{"model": "masked image model", "dataset": "photos of arthropod specimens (BIOSCAN-5M)", "train_examples": 97500, "image_size": 48, "crop_scale_min": 0.5, "horizontal_flip": true, "method": "simmim", "mask_ratio": 0.75, "loss": "l1", "arch": "regnet", "norm": "batchnorm", "activation": "relu", "channel_attention": "se", "depths": [2, 4, 2], "kernel_size": 3, "stem": "single", "widths": [96, 192, 384], "init": "torch_default", "residual_init": "none", "optimizer": "soap", "beta2": 0.95, "lr": 0.0026, "beta1": 0.9, "shampoo_beta": 0.95, "eps": 1e-08, "precondition_frequency": 20, "max_precond_dim": 1024, "merge_dims": true, "one_sided": false, "adamw_lr_other_params": 0.0013, "steps": 14800, "batch_size": 128, "epochs": 19.4, "lr_schedule": "step", "warmup_steps": 1480, "weight_decay": 0.1, "adamw_weight_decay_other_params": 0.05}
Rows from block 2 of a small masked image model, named by matrix and row number. Rows with one number belong to one channel. Each number is 500 + 40 x the weight over its row's rms, rounded and kept within 0 to 999. All counts start at 0. Numbers have three digits each. After the name is the row's rms in percent of the matrix's.
After each channel's rows are labels from the 100 images, of 14976, where the channel reaches its highest value: "top examples" is what is common among them. Only what is clearly more common there than usual is listed. The data: photos of arthropod specimens (BIOSCAN-5M).
# convs1: grouped (12 groups) 3x3 conv, stride 2 (model.blocks.2.convs.1.weight, 192x16x3x3), inputs within the group 0-15, a 3x3 kernel for each
# convs2: expand pointwise conv (model.blocks.2.convs.2.weight, 192x192x1x1, transposed), outputs 0-95

convs1.38 107:494488561489494463416594452490510496483483511525464494525458494465492473550598416497492484525501453586539410542498520534466463462557512511463468506477493606539492499476499443545526582540437505493524489483492469532504507511490505495472469504475559495471507486492520580494495508476489486497447480511533492515501494532484534445481495497492452515502702397527549482525448508453551480495477507506494528564450475500506474498461495480585471
convs2.38 110:447480466433503618450471469483537433462473492537467461525478458461482502436532596502469542444554466504503454475495443510466477487544624565521583528484461526532423554487562421499501505544457472510516481517518520600490535515475539540459517494437491525444553522487484468528444516534560574518
top examples: order Hymenoptera

convs1.33 104:519524529501474468532559464519491515507495525469512500514490497499481491502482486517495541547448446576484478458500538502444440575644489506492485472492464500523493467502501486512480468547591500504512517526503484502529522500503606477434634535432441494510509473504586519446488456475493480486410521457472509457478548532438512476482536521471492498491423496436498555480496487575471445443458521461480567373502529501460517501483525467426538
convs2.33 099:482492522479507442500531477548520455486507633499423525504459476578539500470508491458487475531505574470506506504479495465458429570602516495505521492549543495433536433601492632483476529503455497505500540507480492499498526444547476556476488494499479534515480458437484479534465421570475501505
top examples: order Hymenoptera

convs1.104 097:487484501532528470467493449570499489471534482493507476508482537490503474491490528515532417489506504407480622511499509531494447452480610517487475494482463486495480473460489482486492521576492486526525500516510545478443522487476498458528419517581481488522483498551467481492492540442568484485427477582475428469499445508433574578497485432491483486459532639470520482471510518535496494503491496526472481498463478516488503487469546418546644
convs2.104 091:541506564543549513549543453543529510563507433441479545512506533498533475498477470541485436573506503585483444475498557469463543496488535520537527483596550547508547486407435540483440492412457510485513468649487518484468478472414566507476450507425489464505517482521481487476491569479546499515
top examples: order Coleoptera

convs1.185 090:534511507585513485552569538506469500509534502516477483484469569513446494505503495465467508527486440493457422511530443469502556526555455430518496470489523495484494507505485487498506496446457514474541530455504536520559465475494520484544475495511653570500517543557469522607564540521546503504531602530510579497567588519426528535481491476472450460453531486485497527504485488466479452426428497471490480475457433453481509465482428482443449
convs2.185 109:494515475505555524519497523465525485520538498531527520521523536525444464541442473485480480530465543513420474471401542458579496542553424519484514497523485436491440465466450463455513465559519572520512496518525480469443519570433490421530460499431528501491502486508548549472450523432498562432
top examples: order Hemiptera

convs1.188 099:490534520592497480570487396518503500515478513538516552474469530515546518495499503527491586528446484523516570524487476473523471482507438467491548505501512483506510521512533485517428524498430478530521476520441546509421486465479509508456473431440526523485500505472498480428516560459588554446450442458534499516527565502473469485517505457489471555450470598529511494489481542461482542472438533461459542504528684485504469540507455527457460
convs2.188 100:629488425533458513507546418573501426538416512504470509505540519466430516423501536425531519469506467464561514586513504515512518428502549479384482540523529479524478456517447525464504441528506501486446488517470444483499515505494483501488567575499543429566529523472506548493461535526517576516
top examples: order Hemiptera

convs1.107 090:448454417474523510481504451513528537487474487526498503493438510526476479541501498531541508532502454471577480489473492464522525528551515489537538522522448497531437452479553491428621586500530460500538513458511514533476474462511421476624532516611507469489487484556471531553525499502465535492486501568458481548492452532547482538459465489474449524510483481474498499570436547545475537415546509433476571498518493490457495475448513581571565
convs2.107 102:573491570526508532440513466517533517503464458516514543516513537427512482465403484543467499590470445628562514453510450544557539427567468501508562583483474479455515501524453468426447478475495526497513493479534501503492462467517517470522567434496510533564510551457451515489449487429472442551
top examples: order Hymenoptera

convs1.183 109:569509447527486482455452552458455494459537499458477520485513473497479487505457684461511541450506543504548442560486470505481476478506471507456511466515405516478546496463488533516535473443409500507486552500497465476600515500447551465453524458557533507451491533464492487590537453496513495520474516474502494470466540492508518515502525585449500517569482434483462538473500554493529473488469529457470522514558443563509452521415470448466538
convs2.183 099:442465516465480503431509472453498519497474492518544445511568441551488516483473468371548492475471551509534519513532478492609516500460490529411484490488476419486507541521547440498479478469514491524563499557483475490516462468528492472560498524455474516568491530585483483513518547549494535474
top examples: order Hemiptera

convs1.149 115:516492529501490482500544509489542489503466447532539464472464489469519445540533549500536519501471502507518497548526480506449540467554526487460527460601578483402420509466467505470450515596573495530546502487477553527529510530577498572611439399405502477488484516453554489503501506514475516435490508432525485519489551526444499503481476437538528491492576587503513501525492508526480479507530599475461467471516540511444487506483470524570440
convs2.149 112:497481556577502517542489478494530572506494495511399528459487473536508487520564512537484508485473540451452453523485535503479504521538444502557552514526457490508492457519499475547523500460594484488498557470480456548487502487522506526448456533489492481498398418400472552512509482495366469554
top examples: order Hymenoptera

convs1.109 087:457469443426516611496618710494513477494495463548503443490479534508496549485504559485513505489518464457472482463498539510526525509517510500470506514507557516490463556555494502492458459476513473505517523488431477433473498529464537495487488495564515521482455479531525458497500528473504447512510517473531525506507449538504473481490461455484472530491513522508536441429470617505552573499517492532497541506578613472481473485459486518461505
convs2.109 102:558492436525515486413363475472551515476561457447568454502494458527513554532470499577490475434562508464492498489495496535497478562495505435509499562547456472517589501444604459527569480469478416445502508506526516537533498471476556533479520484465545447492498512433454456460524503504519500477
top examples: order Hemiptera

convs1.181 090:438445558461504604415576560491493480512485469540542533525533521525507482483463475511587505522502476523484434472474537427454609511520578528535473465521544448476562475524484523519525578518527499483479487527559476501590522489489471504523443538535409444516473476560520506596471503485476523559498516551477455607533483496517530520515514515535537453471486488549520513539478512491524478553561499550501460499498478480468557470447550438528504
convs2.181 098:571515457550520420441530506503499555516532465471548554408511572492483529469537487436473536506472479457461481473417513512517544581554471498488621512446465476480488477478557482447497453508460567496581525553498480492481481418446505479505578487516464500485493530558492450491541563468447558496
top examples: order Hemiptera

convs1.111 087:553564495517514613473573600580566461465434488525491477512512536436504499498467469545543509525488472498484481453476589503527483550583486472437487476512528479445481468522531448480488508507490476452497531489502518478561489442394462528476415522445466506435501518439515490538459456480478489521468547515419489591488498476564470442477557495503484473516442475478465489467481492464466504455429486454537431516495520502520474502537519417472462
convs2.111 099:496422498509492484465519565504510593526570564513488494529578436555565481395460512567531500465503506555478460489556502456468495531482472529544493463478509478536530510463525533487516399481473532537543579564516522446496493578485521514531552449519517545493478513460554472553539454424457491554
top examples: order Hemiptera

convs1.58 095:536508485523512477483499506475489550491417509567438436482510465468464480489510501478497504511462510486466482534554570448589603407463561494531501531471486505461493474529519503450535497531477574559457500562506512551502468432489507491500562510492445444534486468516526515429509514500506495478491518497426524610524451514507445443537562503458553478480471435469495488535473478559481482547456451521515474457626556479443492528500504603511457
convs2.58 097:430459486548474482530575568468546549558477585527496544482490509547481532513533519532492519485544511522614484508483488496507467544522462551492527552567480561459478538440575546501533483518446495509494497491468474480480546545482462468464486627497497451459472504474555447432591469494506558552
top examples: order Hymenoptera

convs1.105 088:551542533520476549569494465548501496449430482517498490500505455433496436487486516522487410529502508484467467452461490537483522472444564498459516499455409584559523450436528425477472508514440531474496474515446520480496487463521509477484522423458509488517454481535513496547511489502505524551508466457441500447496509444472454419568577492514512527524450512478472498463537455453460423545510562455427512581537433468481463456512412494423536
convs2.105 115:505463508441515459519446520501509479454494452466505532536472568528528492551522621445513480510470438495509510546563508456509479512456493504515492480511498520454467440451531495525439553496522519512477509606497487539556494478454534455396554540574524515432528551519516494541478538476514475494
top examples: order Hemiptera

convs1.167 109:491546454501557522499453527504426466431605454477474441539464498474470481491472416519479470499436493471501496499487497510601481513490529513514426499481492453511572529525492488474432489435581550536556525429623569597551480513543468522517552454461502489451504533507516502527468510494489429494537485482515493503515533476507462638476514489537598503472564584501496498533492485486494540469538493500556502494472520506476525521511510513498502
convs2.167 109:462445510459497416528447476514493512477512470558541455535509531499502489512493569468545566556544436495537567467443537515506567430525593434520500506430408605518535538494489527500490521510516400500498472471424418547430472479473613537462519445557456517488500467486471507462479522469499428507
top examples: order Hymenoptera

convs1.102 091:534610563548462560500542526493491475525507534507503455518498530494479576474563536457463452481520487484451468523499521525466500585587482452524560555500507514474502509485489458508498463465507498451550492542430543429478507477516504449529508558544507437523539513445580515477516503560498484506496585520469532524498528451464442558558541504468500534504431482480537542497448540381556611597526502531510486515541482499499479450526498548499546
convs2.102 096:528509503496414507464487518475529592475636505502524472512500491514507563479490583498479539442454546479532462486490490541494525555517509497471472548551490506541493472505490583511423536473508484471521498512502445523550489500397387512553535498505506486501503493547462539560547537486471562590
top examples: order Hemiptera

convs1.89 090:494523460529481514491484547517474507501410472513473505551528474471539497494509615513466519507420491518530521433496490518485492469538461524510494515529553438526591502474484496493455481448435522469497453509520531433459534469504509512533523486490445434508481484485501479509453587469466511442480494396546481451484475567528491481465494502516528540464538624529572494561481443502423552493583489510481544509494645518568510478482552511529526
convs2.89 094:507550502465432475515520458468467493468463459557493533465524533501517486546466508474499512564525504484547404547488460533484537573537430498560515491490551471513522482502461620529466515532520488477520542505528592510484468553429453436521475573474481580521477546414462457556474516479486486512
top examples: order Coleoptera

convs1.121 091:484514501499495518577505570494483446496470409445410362461533410468482487451512503489451489438511465512497488447447513534498489466531484445483453491485487469521436514509516511540488479468533482467469415499559492530558482501430481480535453527564504455508473493460502539448480519525504479535474540451481513471506542627450625616520512494510523512514453489481500520545503506539519563506453500494470534503465504529459561512496468527468476
convs2.121 099:593469488491517464495447427505513509488531494523472448490466495467562510480508509479550460435545467496501518493518512555496474423467415516513444489529447536434543483467502491484504466511481462495522579508455507500448525498550436490461438491451526531619468478451529469551468591459443488506
top examples: order Coleoptera

convs1.95 096:423484507505508465533470477584585546576552494541519456462519548466502454535433461530508448447528513537454495516465429545538494441515473524509478486523455504480536461439525543510530487496540525467490522510524548461484520445510522501457519492529615660564582564509542509461510490454534499397476530537485484507487529545492556486483551534493543465496488493451536490494472522493547485551566476505445479504555463514472492474457569476495533
convs2.95 106:454510523493476592444477464475514526533515547510535474516547490548536477488507508572518452475471558475532441554482536457433455438497497430558489477448498433502569449486476503486509511520428476483458498478578502478493508409478508472531473448471476536495503538484470423449458512504463457451
top examples: order Coleoptera