config.toml
crop_scale_min = 0.5
horizontal_flip = true
mask_ratio = 0.75
channel_attention = "se"
depths = [2, 4, 2]
optimizer = "soap"
learning_rate = 0.0026
shampoo_beta = 0.95
one_sided = false
adamw_lr_other_params = 0.0013
epochs = 19.4
Rows from block 3 of a small masked image model, named by matrix and row number. Rows with one number belong to one channel. Each number is 50 + 10 x the weight over its row's rms, rounded and kept within 0 to 99. All counts start at 0. After the name is the row's rms in percent of the matrix's.
Before each channel's rows are labels from the 100 images, of 14976, where the channel reaches its highest value: "colour at peak" is the nearest of a few named colours to the mean colour under the peak. Only what is clearly more common there than usual is listed. The data: photos of arthropod specimens (BIOSCAN-5M).
# convs1: grouped (12 groups) 3x3 conv (model.blocks.3.convs.1.weight, 192x16x3x3, each kernel summed), inputs within the group 0-15
# convs2: expand pointwise conv (model.blocks.3.convs.2.weight, 192x192x1x1, transposed), outputs 0-95

colour at peak: brown
convs1.95 099:55 40 60 49 44 46 41 63 63 76 48 42 52 44 48 38
convs2.95 106:50 46 67 50 38 73 47 43 32 41 43 65 57 66 73 61 41 47 58 46 40 58 44 56 27 50 71 45 60 51 51 42 52 57 51 43 34 51 46 38 40 46 48 56 42 71 51 40 47 40 33 36 71 55 53 50 71 67 52 57 49 52 45 47 50 54 46 42 36 49 42 56 59 85 42 45 49 46 53 51 46 46 40 48 36 55 41 31 58 59 45 49 46 47 45 59

colour at peak: black; brown
convs1.102 145:49 48 67 38 71 64 48 50 48 51 64 42 49 37 54 56
convs2.102 101:50 56 49 40 43 56 64 58 35 36 52 55 40 33 52 69 53 59 53 60 58 59 28 47 71 46 44 58 30 52 54 46 46 64 49 38 59 44 56 41 53 47 36 37 51 36 61 43 76 35 34 58 49 53 53 57 31 46 56 52 70 56 52 56 29 51 49 55 43 56 45 48 43 45 64 47 33 51 45 49 54 34 43 52 46 50 41 48 49 57 66 48 51 43 52 62

colour at peak: black
convs1.101 115:41 44 61 31 58 56 43 36 43 38 38 38 59 39 52 53
convs2.101 103:62 46 61 31 54 57 43 38 43 49 38 34 52 41 44 47 55 67 43 67 50 48 48 56 62 36 57 60 51 39 26 56 34 37 32 49 50 56 46 68 60 53 45 58 39 69 58 40 52 52 50 41 57 41 49 44 38 52 47 28 39 48 47 68 51 51 51 63 51 45 60 35 63 41 44 43 49 66 50 51 39 53 38 59 43 60 33 59 48 40 53 57 45 54 40 45

colour at peak: white
convs1.179 096:35 50 61 62 73 38 49 41 54 60 43 59 50 55 58 45
convs2.179 097:53 35 59 36 48 53 49 46 59 47 60 54 48 58 58 28 38 33 47 48 73 44 45 45 53 29 62 46 41 32 41 50 43 63 52 51 50 34 41 39 46 46 53 65 56 44 63 59 62 55 46 52 34 61 42 39 34 45 29 35 59 60 52 33 33 51 45 46 67 70 51 46 50 54 49 57 34 51 34 46 48 51 56 57 44 66 47 53 44 64 33 56 46 43 62 56

colour at peak: white
convs1.50 110:31 55 54 63 35 48 63 65 50 52 42 49 38 60 58 54
convs2.50 107:62 43 61 39 60 46 63 39 35 46 70 55 60 35 38 48 43 60 38 37 50 49 54 37 49 48 72 55 44 37 53 50 56 66 44 59 34 56 49 56 61 46 40 48 68 45 38 50 41 36 43 60 53 49 63 64 55 56 63 29 58 44 62 35 53 42 58 63 42 32 55 35 52 49 52 46 39 51 57 62 53 49 42 36 42 47 54 55 36 37 52 49 57 52 48 49

colour at peak: black; brown
convs1.129 108:37 43 55 67 42 42 33 49 59 52 68 40 47 62 54 47
convs2.129 113:63 56 44 34 56 61 65 42 40 40 67 49 51 60 59 45 51 55 35 56 41 52 55 50 50 52 32 44 39 56 55 53 35 36 70 49 43 37 46 36 37 46 42 42 52 36 76 65 40 39 54 61 38 46 72 40 50 47 17 62 44 44 53 51 53 42 53 56 50 55 57 43 50 48 39 40 46 43 44 58 51 60 52 20 56 52 45 65 29 46 54 44 48 60 68 38

colour at peak: brown; grey
convs1.121 102:48 35 62 62 50 32 40 40 44 48 44 63 39 44 55 62
convs2.121 095:41 68 51 34 47 62 43 73 59 38 51 55 37 39 58 42 42 47 43 44 60 48 37 45 58 47 65 51 48 53 57 54 57 51 50 69 58 32 53 54 46 42 53 49 47 53 59 56 54 54 39 41 49 33 44 42 53 49 82 51 45 61 59 52 54 56 53 40 34 37 71 35 52 57 64 48 40 53 51 43 56 53 47 43 39 59 45 50 57 63 36 66 52 40 61 38

colour at peak: grey; brown
convs1.131 073:44 45 58 45 43 45 48 47 35 35 38 69 48 43 41 68
convs2.131 102:60 57 53 50 59 38 67 39 54 58 54 55 54 48 31 41 61 55 53 53 47 62 41 40 51 52 59 64 49 49 55 46 42 39 55 37 57 42 48 52 69 49 63 59 42 66 53 46 73 46 51 53 52 52 47 62 58 60 44 46 70 38 47 47 44 59 58 55 56 53 42 39 47 38 60 58 65 63 79 74 53 45 53 44 54 47 41 63 56 54 40 44 50 71 67 52

colour at peak: black
convs1.42 116:50 58 63 47 42 42 36 45 54 65 45 62 60 48 71 43
convs2.42 097:80 43 57 61 50 49 60 47 37 34 49 33 51 39 70 44 44 50 37 41 59 51 58 42 51 47 32 36 41 45 43 48 31 43 46 49 62 53 52 50 54 50 49 44 40 61 46 48 25 47 41 58 56 48 17 50 61 53 55 45 59 48 54 55 37 47 48 47 55 47 47 35 39 42 46 68 49 43 53 40 50 47 41 35 52 44 38 36 50 48 58 39 46 40 57 28

colour at peak: white
convs1.134 137:51 44 36 45 78 40 50 61 55 37 44 48 52 43 48 43
convs2.134 094:48 48 54 59 45 44 63 30 66 52 57 62 54 59 66 56 69 68 49 56 60 53 52 70 55 45 44 59 39 41 41 43 61 41 49 58 39 50 45 61 42 55 32 43 55 45 60 52 54 41 35 50 62 43 51 38 62 63 55 66 47 77 42 59 55 48 49 49 64 63 41 55 54 49 76 41 51 52 51 56 48 65 54 54 48 43 63 54 48 46 54 53 64 30 56 69

colour at peak: grey; brown
convs1.65 058:40 50 57 42 55 60 57 38 64 41 43 42 39 71 57 44
convs2.65 106:50 44 44 53 77 53 60 42 53 55 43 51 53 68 70 52 51 50 38 52 53 70 76 49 44 65 42 54 46 59 38 60 49 40 52 45 45 43 53 46 30 39 55 72 57 32 61 65 35 52 62 74 49 30 57 49 52 63 58 59 49 52 38 51 46 50 45 52 51 62 43 41 46 43 49 49 68 44 40 44 47 50 45 68 50 50 72 51 38 46 52 53 52 41 46 52

colour at peak: white
convs1.113 060:46 66 38 61 33 41 50 38 61 65 58 53 56 54 49 40
convs2.113 106:43 64 48 57 48 66 49 52 60 53 52 68 57 46 58 52 61 53 57 58 70 57 53 48 67 65 45 34 60 57 62 56 41 37 84 49 45 43 53 49 46 42 56 39 49 55 60 46 52 59 29 43 58 54 45 39 44 50 42 85 62 35 38 41 54 61 61 36 53 52 47 33 43 51 52 50 56 49 60 78 42 42 59 54 29 37 31 41 54 62 40 57 58 47 47 45

colour at peak: black
convs1.142 124:50 40 48 74 46 42 41 47 56 58 65 58 47 68 44 47
convs2.142 099:52 73 45 54 55 65 55 66 43 54 49 53 53 57 48 61 43 50 54 55 48 47 53 28 51 36 53 49 52 36 37 44 55 45 54 43 69 41 50 49 38 52 61 49 52 53 58 44 39 55 40 62 59 30 60 64 62 51 57 31 43 47 49 49 37 73 49 54 62 45 52 52 42 46 56 41 42 56 39 47 31 45 35 55 35 48 68 31 53 56 41 49 49 33 40 38

colour at peak: white
convs1.178 078:48 58 38 32 60 52 60 47 54 42 52 46 50 76 48 55
convs2.178 094:42 40 51 73 47 42 56 40 53 36 42 60 54 54 56 36 42 56 51 36 39 53 55 45 58 44 48 68 55 45 64 39 46 61 37 51 50 46 60 51 59 43 50 63 45 59 49 58 56 54 40 46 51 52 48 60 37 59 63 69 65 55 66 48 43 38 50 52 49 49 39 50 48 36 53 39 52 57 59 43 45 75 52 72 52 35 43 50 38 50 76 61 33 37 67 59

colour at peak: white
convs1.62 056:35 45 47 50 48 49 31 44 33 60 37 38 42 42 55 60
convs2.62 095:54 51 41 45 44 57 56 44 72 47 77 64 67 32 42 43 62 51 55 33 43 47 54 40 51 54 52 56 57 62 71 42 61 51 44 57 38 51 54 56 67 38 50 34 43 47 52 52 44 49 54 55 51 51 73 58 60 42 55 40 52 63 64 59 42 47 42 41 33 56 61 54 56 61 52 42 65 57 72 45 75 59 67 55 32 50 47 44 48 46 38 62 46 55 51 64

colour at peak: pink
convs1.27 084:33 47 50 49 68 54 60 52 47 31 59 40 44 38 55 61
convs2.27 094:48 46 42 61 37 67 46 43 45 45 65 28 39 63 51 50 30 46 58 46 67 63 30 52 59 37 60 78 35 62 48 37 55 46 52 35 45 52 40 34 54 54 59 58 44 63 38 47 63 57 55 42 43 39 43 57 40 46 53 61 59 53 60 51 53 52 37 63 74 31 48 53 46 62 41 62 54 56 40 48 56 49 72 54 41 46 38 44 59 61 54 58 52 61 54 54

colour at peak: black; brown
convs1.141 064:49 44 57 47 49 43 42 54 46 68 45 25 55 34 40 54
convs2.141 099:47 46 51 45 56 35 47 59 38 50 65 40 35 35 74 45 51 63 49 53 53 72 71 42 72 53 56 55 49 58 52 51 59 40 45 46 47 55 39 50 44 32 56 65 55 60 38 72 46 55 30 58 52 45 57 41 52 45 55 45 63 44 66 42 57 60 51 61 36 43 40 38 69 33 48 43 50 60 41 51 36 39 61 48 50 38 50 49 45 47 43 40 51 66 39 40

colour at peak: white
convs1.40 115:56 51 56 61 31 39 56 53 40 32 55 35 48 48 40 42
convs2.40 102:48 44 43 46 47 59 53 68 58 47 42 54 56 52 47 47 33 57 38 50 36 58 29 48 35 49 56 48 37 47 46 46 43 69 47 59 61 44 43 47 43 45 55 34 44 42 60 53 51 49 40 49 50 43 39 51 53 35 62 53 55 45 43 53 36 54 53 45 53 51 70 49 42 57 53 42 47 50 62 45 56 49 38 48 54 55 60 50 64 62 72 25 76 58 51 49

colour at peak: black; brown
convs1.38 141:42 58 51 51 55 50 48 33 65 67 48 62 61 40 65 43
convs2.38 101:45 51 60 40 52 45 61 45 56 34 56 61 37 68 56 57 37 61 50 70 48 62 51 52 34 38 42 54 42 49 42 41 36 60 34 48 36 41 52 55 32 51 47 50 53 30 50 60 36 45 34 35 40 52 71 40 25 45 57 49 64 47 45 50 45 66 40 39 50 38 40 45 48 39 59 49 50 39 37 58 52 40 52 56 38 50 54 39 52 42 41 59 66 33 70 46

colour at peak: pink
convs1.144 081:53 45 37 41 68 61 42 52 47 46 49 60 35 62 68 52
convs2.144 095:60 66 64 46 52 75 50 49 62 55 70 63 37 61 55 45 54 52 42 58 58 39 41 52 53 36 33 46 59 51 65 47 50 60 57 49 62 63 51 53 45 30 51 37 45 56 63 44 47 49 64 59 51 54 65 61 57 46 60 44 54 65 44 41 52 46 48 43 53 67 49 43 68 38 49 61 36 48 43 40 47 49 61 50 74 64 58 53 45 45 50 61 35 55 64 40

colour at peak: brown; black
convs1.143 072:59 52 42 71 51 44 52 54 53 41 62 52 34 43 33 39
convs2.143 097:52 68 54 43 47 47 32 45 61 69 52 68 46 39 34 59 38 49 51 52 62 48 40 50 44 47 43 53 43 51 49 55 53 53 49 49 68 55 63 62 38 57 54 42 48 57 54 47 58 49 46 62 28 44 67 60 55 42 64 42 66 46 34 56 57 51 31 65 60 40 78 34 61 41 58 34 53 64 60 63 49 54 57 56 49 49 58 54 35 52 64 47 57 36 23 63

colour at peak: grey
convs1.32 114:53 51 50 40 45 45 51 59 38 32 42 36 45 72 41 56
convs2.32 110:49 54 39 49 49 43 43 63 53 63 51 52 49 55 36 56 50 57 63 48 39 60 32 64 55 40 53 49 52 59 55 47 36 41 36 46 50 52 54 58 38 69 62 44 55 32 40 53 51 47 49 66 54 65 45 57 66 57 41 48 54 64 52 47 64 45 41 53 50 37 48 49 58 44 56 37 47 27 61 63 58 50 59 45 49 55 39 37 61 27 36 28 58 45 52 58

colour at peak: grey
convs1.96 066:52 48 51 63 48 56 50 60 46 66 50 47 35 72 32 50
convs2.96 094:52 55 49 43 37 64 46 56 49 44 43 57 51 57 54 68 47 51 50 60 42 63 56 57 53 51 58 63 52 71 73 47 45 71 57 53 48 77 67 46 52 51 60 26 47 74 45 59 50 55 47 56 59 60 60 59 50 42 42 56 51 39 64 53 66 50 53 55 38 51 50 52 47 46 39 64 49 53 34 74 53 40 57 67 60 36 54 75 46 50 65 38 51 53 62 51

colour at peak: black; brown
convs1.107 101:33 39 70 44 64 66 50 49 46 41 54 39 45 49 50 43
convs2.107 093:55 26 46 41 66 51 52 53 65 42 61 47 53 54 56 40 40 73 38 64 45 62 55 37 62 65 53 61 26 65 68 41 60 77 39 51 46 57 55 49 43 32 45 31 58 48 39 52 45 40 51 39 55 43 43 51 42 54 31 47 40 43 55 39 60 54 42 46 45 55 62 40 46 23 61 55 39 52 57 52 48 46 33 57 42 51 39 43 58 57 42 57 72 52 38 55

colour at peak: white
convs1.124 149:52 44 62 39 55 46 43 42 46 54 55 53 37 39 47 78
convs2.124 100:53 52 39 48 51 43 44 48 45 50 64 61 52 37 42 52 44 43 49 52 45 51 50 42 38 51 52 41 29 46 75 41 55 61 50 30 38 56 53 63 51 53 39 48 39 44 63 42 49 52 60 41 46 65 42 32 52 52 55 70 39 48 53 45 45 48 52 44 28 46 62 45 42 52 61 26 53 25 40 52 52 45 53 27 48 49 56 55 30 61 45 67 69 42 67 56

colour at peak: grey
convs1.128 073:48 26 58 53 48 62 56 39 57 45 50 39 69 46 43 44
convs2.128 102:55 58 54 59 43 66 46 46 29 61 51 43 65 44 54 49 42 50 55 37 44 47 54 59 45 56 54 61 59 49 50 59 38 44 55 41 46 44 56 47 50 41 50 49 64 63 46 46 35 71 54 58 28 69 38 37 58 44 50 53 50 53 40 52 37 50 60 51 36 55 53 43 33 59 44 64 53 31 59 62 46 53 48 49 52 59 67 41 53 57 63 45 50 46 65 50

colour at peak: grey
convs1.115 099:46 51 58 55 39 36 34 45 43 48 38 59 46 58 45 73
convs2.115 094:45 48 64 41 38 48 56 59 55 45 25 47 71 43 52 58 49 51 51 36 61 58 49 55 70 54 47 56 56 41 48 55 34 55 55 39 52 73 54 36 75 39 46 35 34 66 41 51 54 50 54 58 44 51 46 59 64 31 62 39 60 44 56 43 49 45 45 50 57 56 58 69 39 62 45 40 45 83 47 54 58 53 55 74 47 45 65 52 58 57 58 46 75 45 47 58

colour at peak: white
convs1.52 124:49 50 58 71 42 48 56 49 27 52 35 48 58 61 45 48
convs2.52 088:32 52 52 65 44 44 65 46 49 49 46 68 53 42 53 30 49 46 47 58 37 48 48 40 49 67 43 30 48 44 50 46 35 56 59 45 50 27 39 43 71 63 58 56 60 49 59 60 48 40 38 39 58 36 45 28 39 51 33 52 49 54 52 42 43 51 31 56 44 53 66 65 55 67 56 40 38 28 59 51 51 59 51 43 34 63 34 58 47 64 45 28 55 40 55 59

colour at peak: white
convs1.136 093:66 59 33 40 51 53 63 45 52 46 35 66 45 47 41 56
convs2.136 090:32 71 33 61 48 43 58 36 70 37 54 73 43 47 45 40 57 53 53 50 33 52 57 45 41 51 38 42 46 47 53 49 61 46 52 45 53 50 52 54 44 34 44 38 42 53 52 48 63 45 50 53 37 32 49 67 40 53 34 64 57 55 47 55 36 61 38 58 49 45 50 34 47 37 53 48 52 55 36 64 53 49 49 58 57 40 71 55 45 45 55 45 52 48 82 53

colour at peak: black; brown
convs1.130 123:53 45 54 73 51 51 41 51 42 63 64 65 42 62 41 50
convs2.130 093:51 59 41 50 50 36 51 57 66 28 42 35 79 38 49 47 44 41 37 44 78 65 45 52 41 39 35 43 40 46 44 36 60 51 48 49 48 42 56 58 45 42 50 52 51 31 54 37 29 60 56 51 52 60 25 58 56 52 48 56 43 50 61 41 55 56 68 35 41 72 42 46 47 47 35 54 55 55 62 37 40 41 52 50 43 53 58 38 54 51 60 48 42 47 51 50

colour at peak: white
convs1.184 069:30 60 45 39 45 48 33 54 67 44 48 61 46 47 40 47
convs2.184 090:51 55 63 47 40 46 66 55 55 46 63 40 50 66 60 55 57 52 59 58 61 55 42 54 50 43 59 55 61 57 58 51 58 37 49 44 46 46 44 55 54 57 40 37 58 55 60 38 34 62 56 26 43 31 49 41 60 45 49 54 53 54 54 54 38 58 48 59 69 52 45 67 67 56 41 57 52 49 69 54 39 54 51 51 63 57 48 37 67 49 48 48 65 36 29 63

colour at peak: black; brown
convs1.111 064:43 53 46 37 44 64 47 33 64 39 45 40 40 41 61 61
convs2.111 099:52 57 38 57 60 46 56 51 50 53 54 50 51 50 26 58 51 44 56 29 51 48 46 38 37 35 50 56 41 45 51 54 27 51 51 48 38 51 54 73 60 48 49 62 55 70 44 60 41 53 46 55 57 40 37 53 56 64 50 52 52 57 54 51 51 51 52 57 70 43 53 53 52 32 64 45 59 69 68 53 51 51 35 47 45 62 46 51 37 47 53 60 41 60 73 35

colour at peak: white
convs1.94 127:64 38 40 61 70 48 63 40 47 47 43 39 46 57 49 41
convs2.94 103:42 56 38 58 61 55 43 50 55 62 47 47 55 62 60 37 48 53 46 58 41 60 41 59 48 55 41 42 51 43 47 28 35 40 65 62 62 29 52 42 51 45 54 65 58 49 59 52 46 68 54 56 41 53 63 53 52 56 67 56 60 63 73 51 56 50 47 50 32 46 35 41 48 66 41 37 16 52 57 56 46 52 48 41 64 78 37 36 31 58 49 47 36 57 50 55

colour at peak: white
convs1.183 093:55 55 50 35 27 58 56 56 49 32 54 35 54 44 44 54
convs2.183 100:46 53 44 30 59 70 46 46 45 73 53 67 37 60 43 56 57 48 42 45 43 52 46 51 51 55 52 37 57 46 53 66 41 51 68 56 51 57 52 44 46 54 40 59 57 52 43 62 34 47 50 51 51 75 47 11 50 51 47 72 51 50 59 56 52 57 49 53 62 39 57 38 29 52 52 45 59 45 36 47 44 66 49 72 41 52 43 42 38 33 42 71 52 37 45 57

colour at peak: grey
convs1.10 112:55 50 45 51 62 54 53 49 51 77 56 38 64 66 54 53
convs2.10 107:48 42 62 51 59 57 43 54 36 53 43 50 42 55 41 34 44 59 61 40 56 49 43 41 65 34 49 53 56 47 52 49 31 60 57 50 38 45 48 60 58 58 39 60 53 37 47 40 69 47 52 55 56 54 71 54 50 46 55 48 51 52 44 46 35 62 57 42 50 38 56 55 55 46 50 50 31 41 85 50 46 45 48 53 37 48 31 38 52 44 50 35 70 45 49 65

colour at peak: pink
convs1.21 148:49 54 41 65 50 49 46 48 36 44 75 43 63 41 50 58
convs2.21 104:52 43 55 43 54 30 51 52 57 30 36 38 52 30 45 39 67 52 58 38 57 42 40 44 65 32 66 51 61 35 54 71 52 37 47 44 55 61 50 36 51 51 14 67 42 49 39 60 54 51 52 45 50 33 57 31 60 38 42 46 47 51 57 40 56 54 41 55 53 48 60 52 59 53 52 45 32 55 25 19 26 59 42 46 52 51 43 54 51 56 46 57 37 46 30 48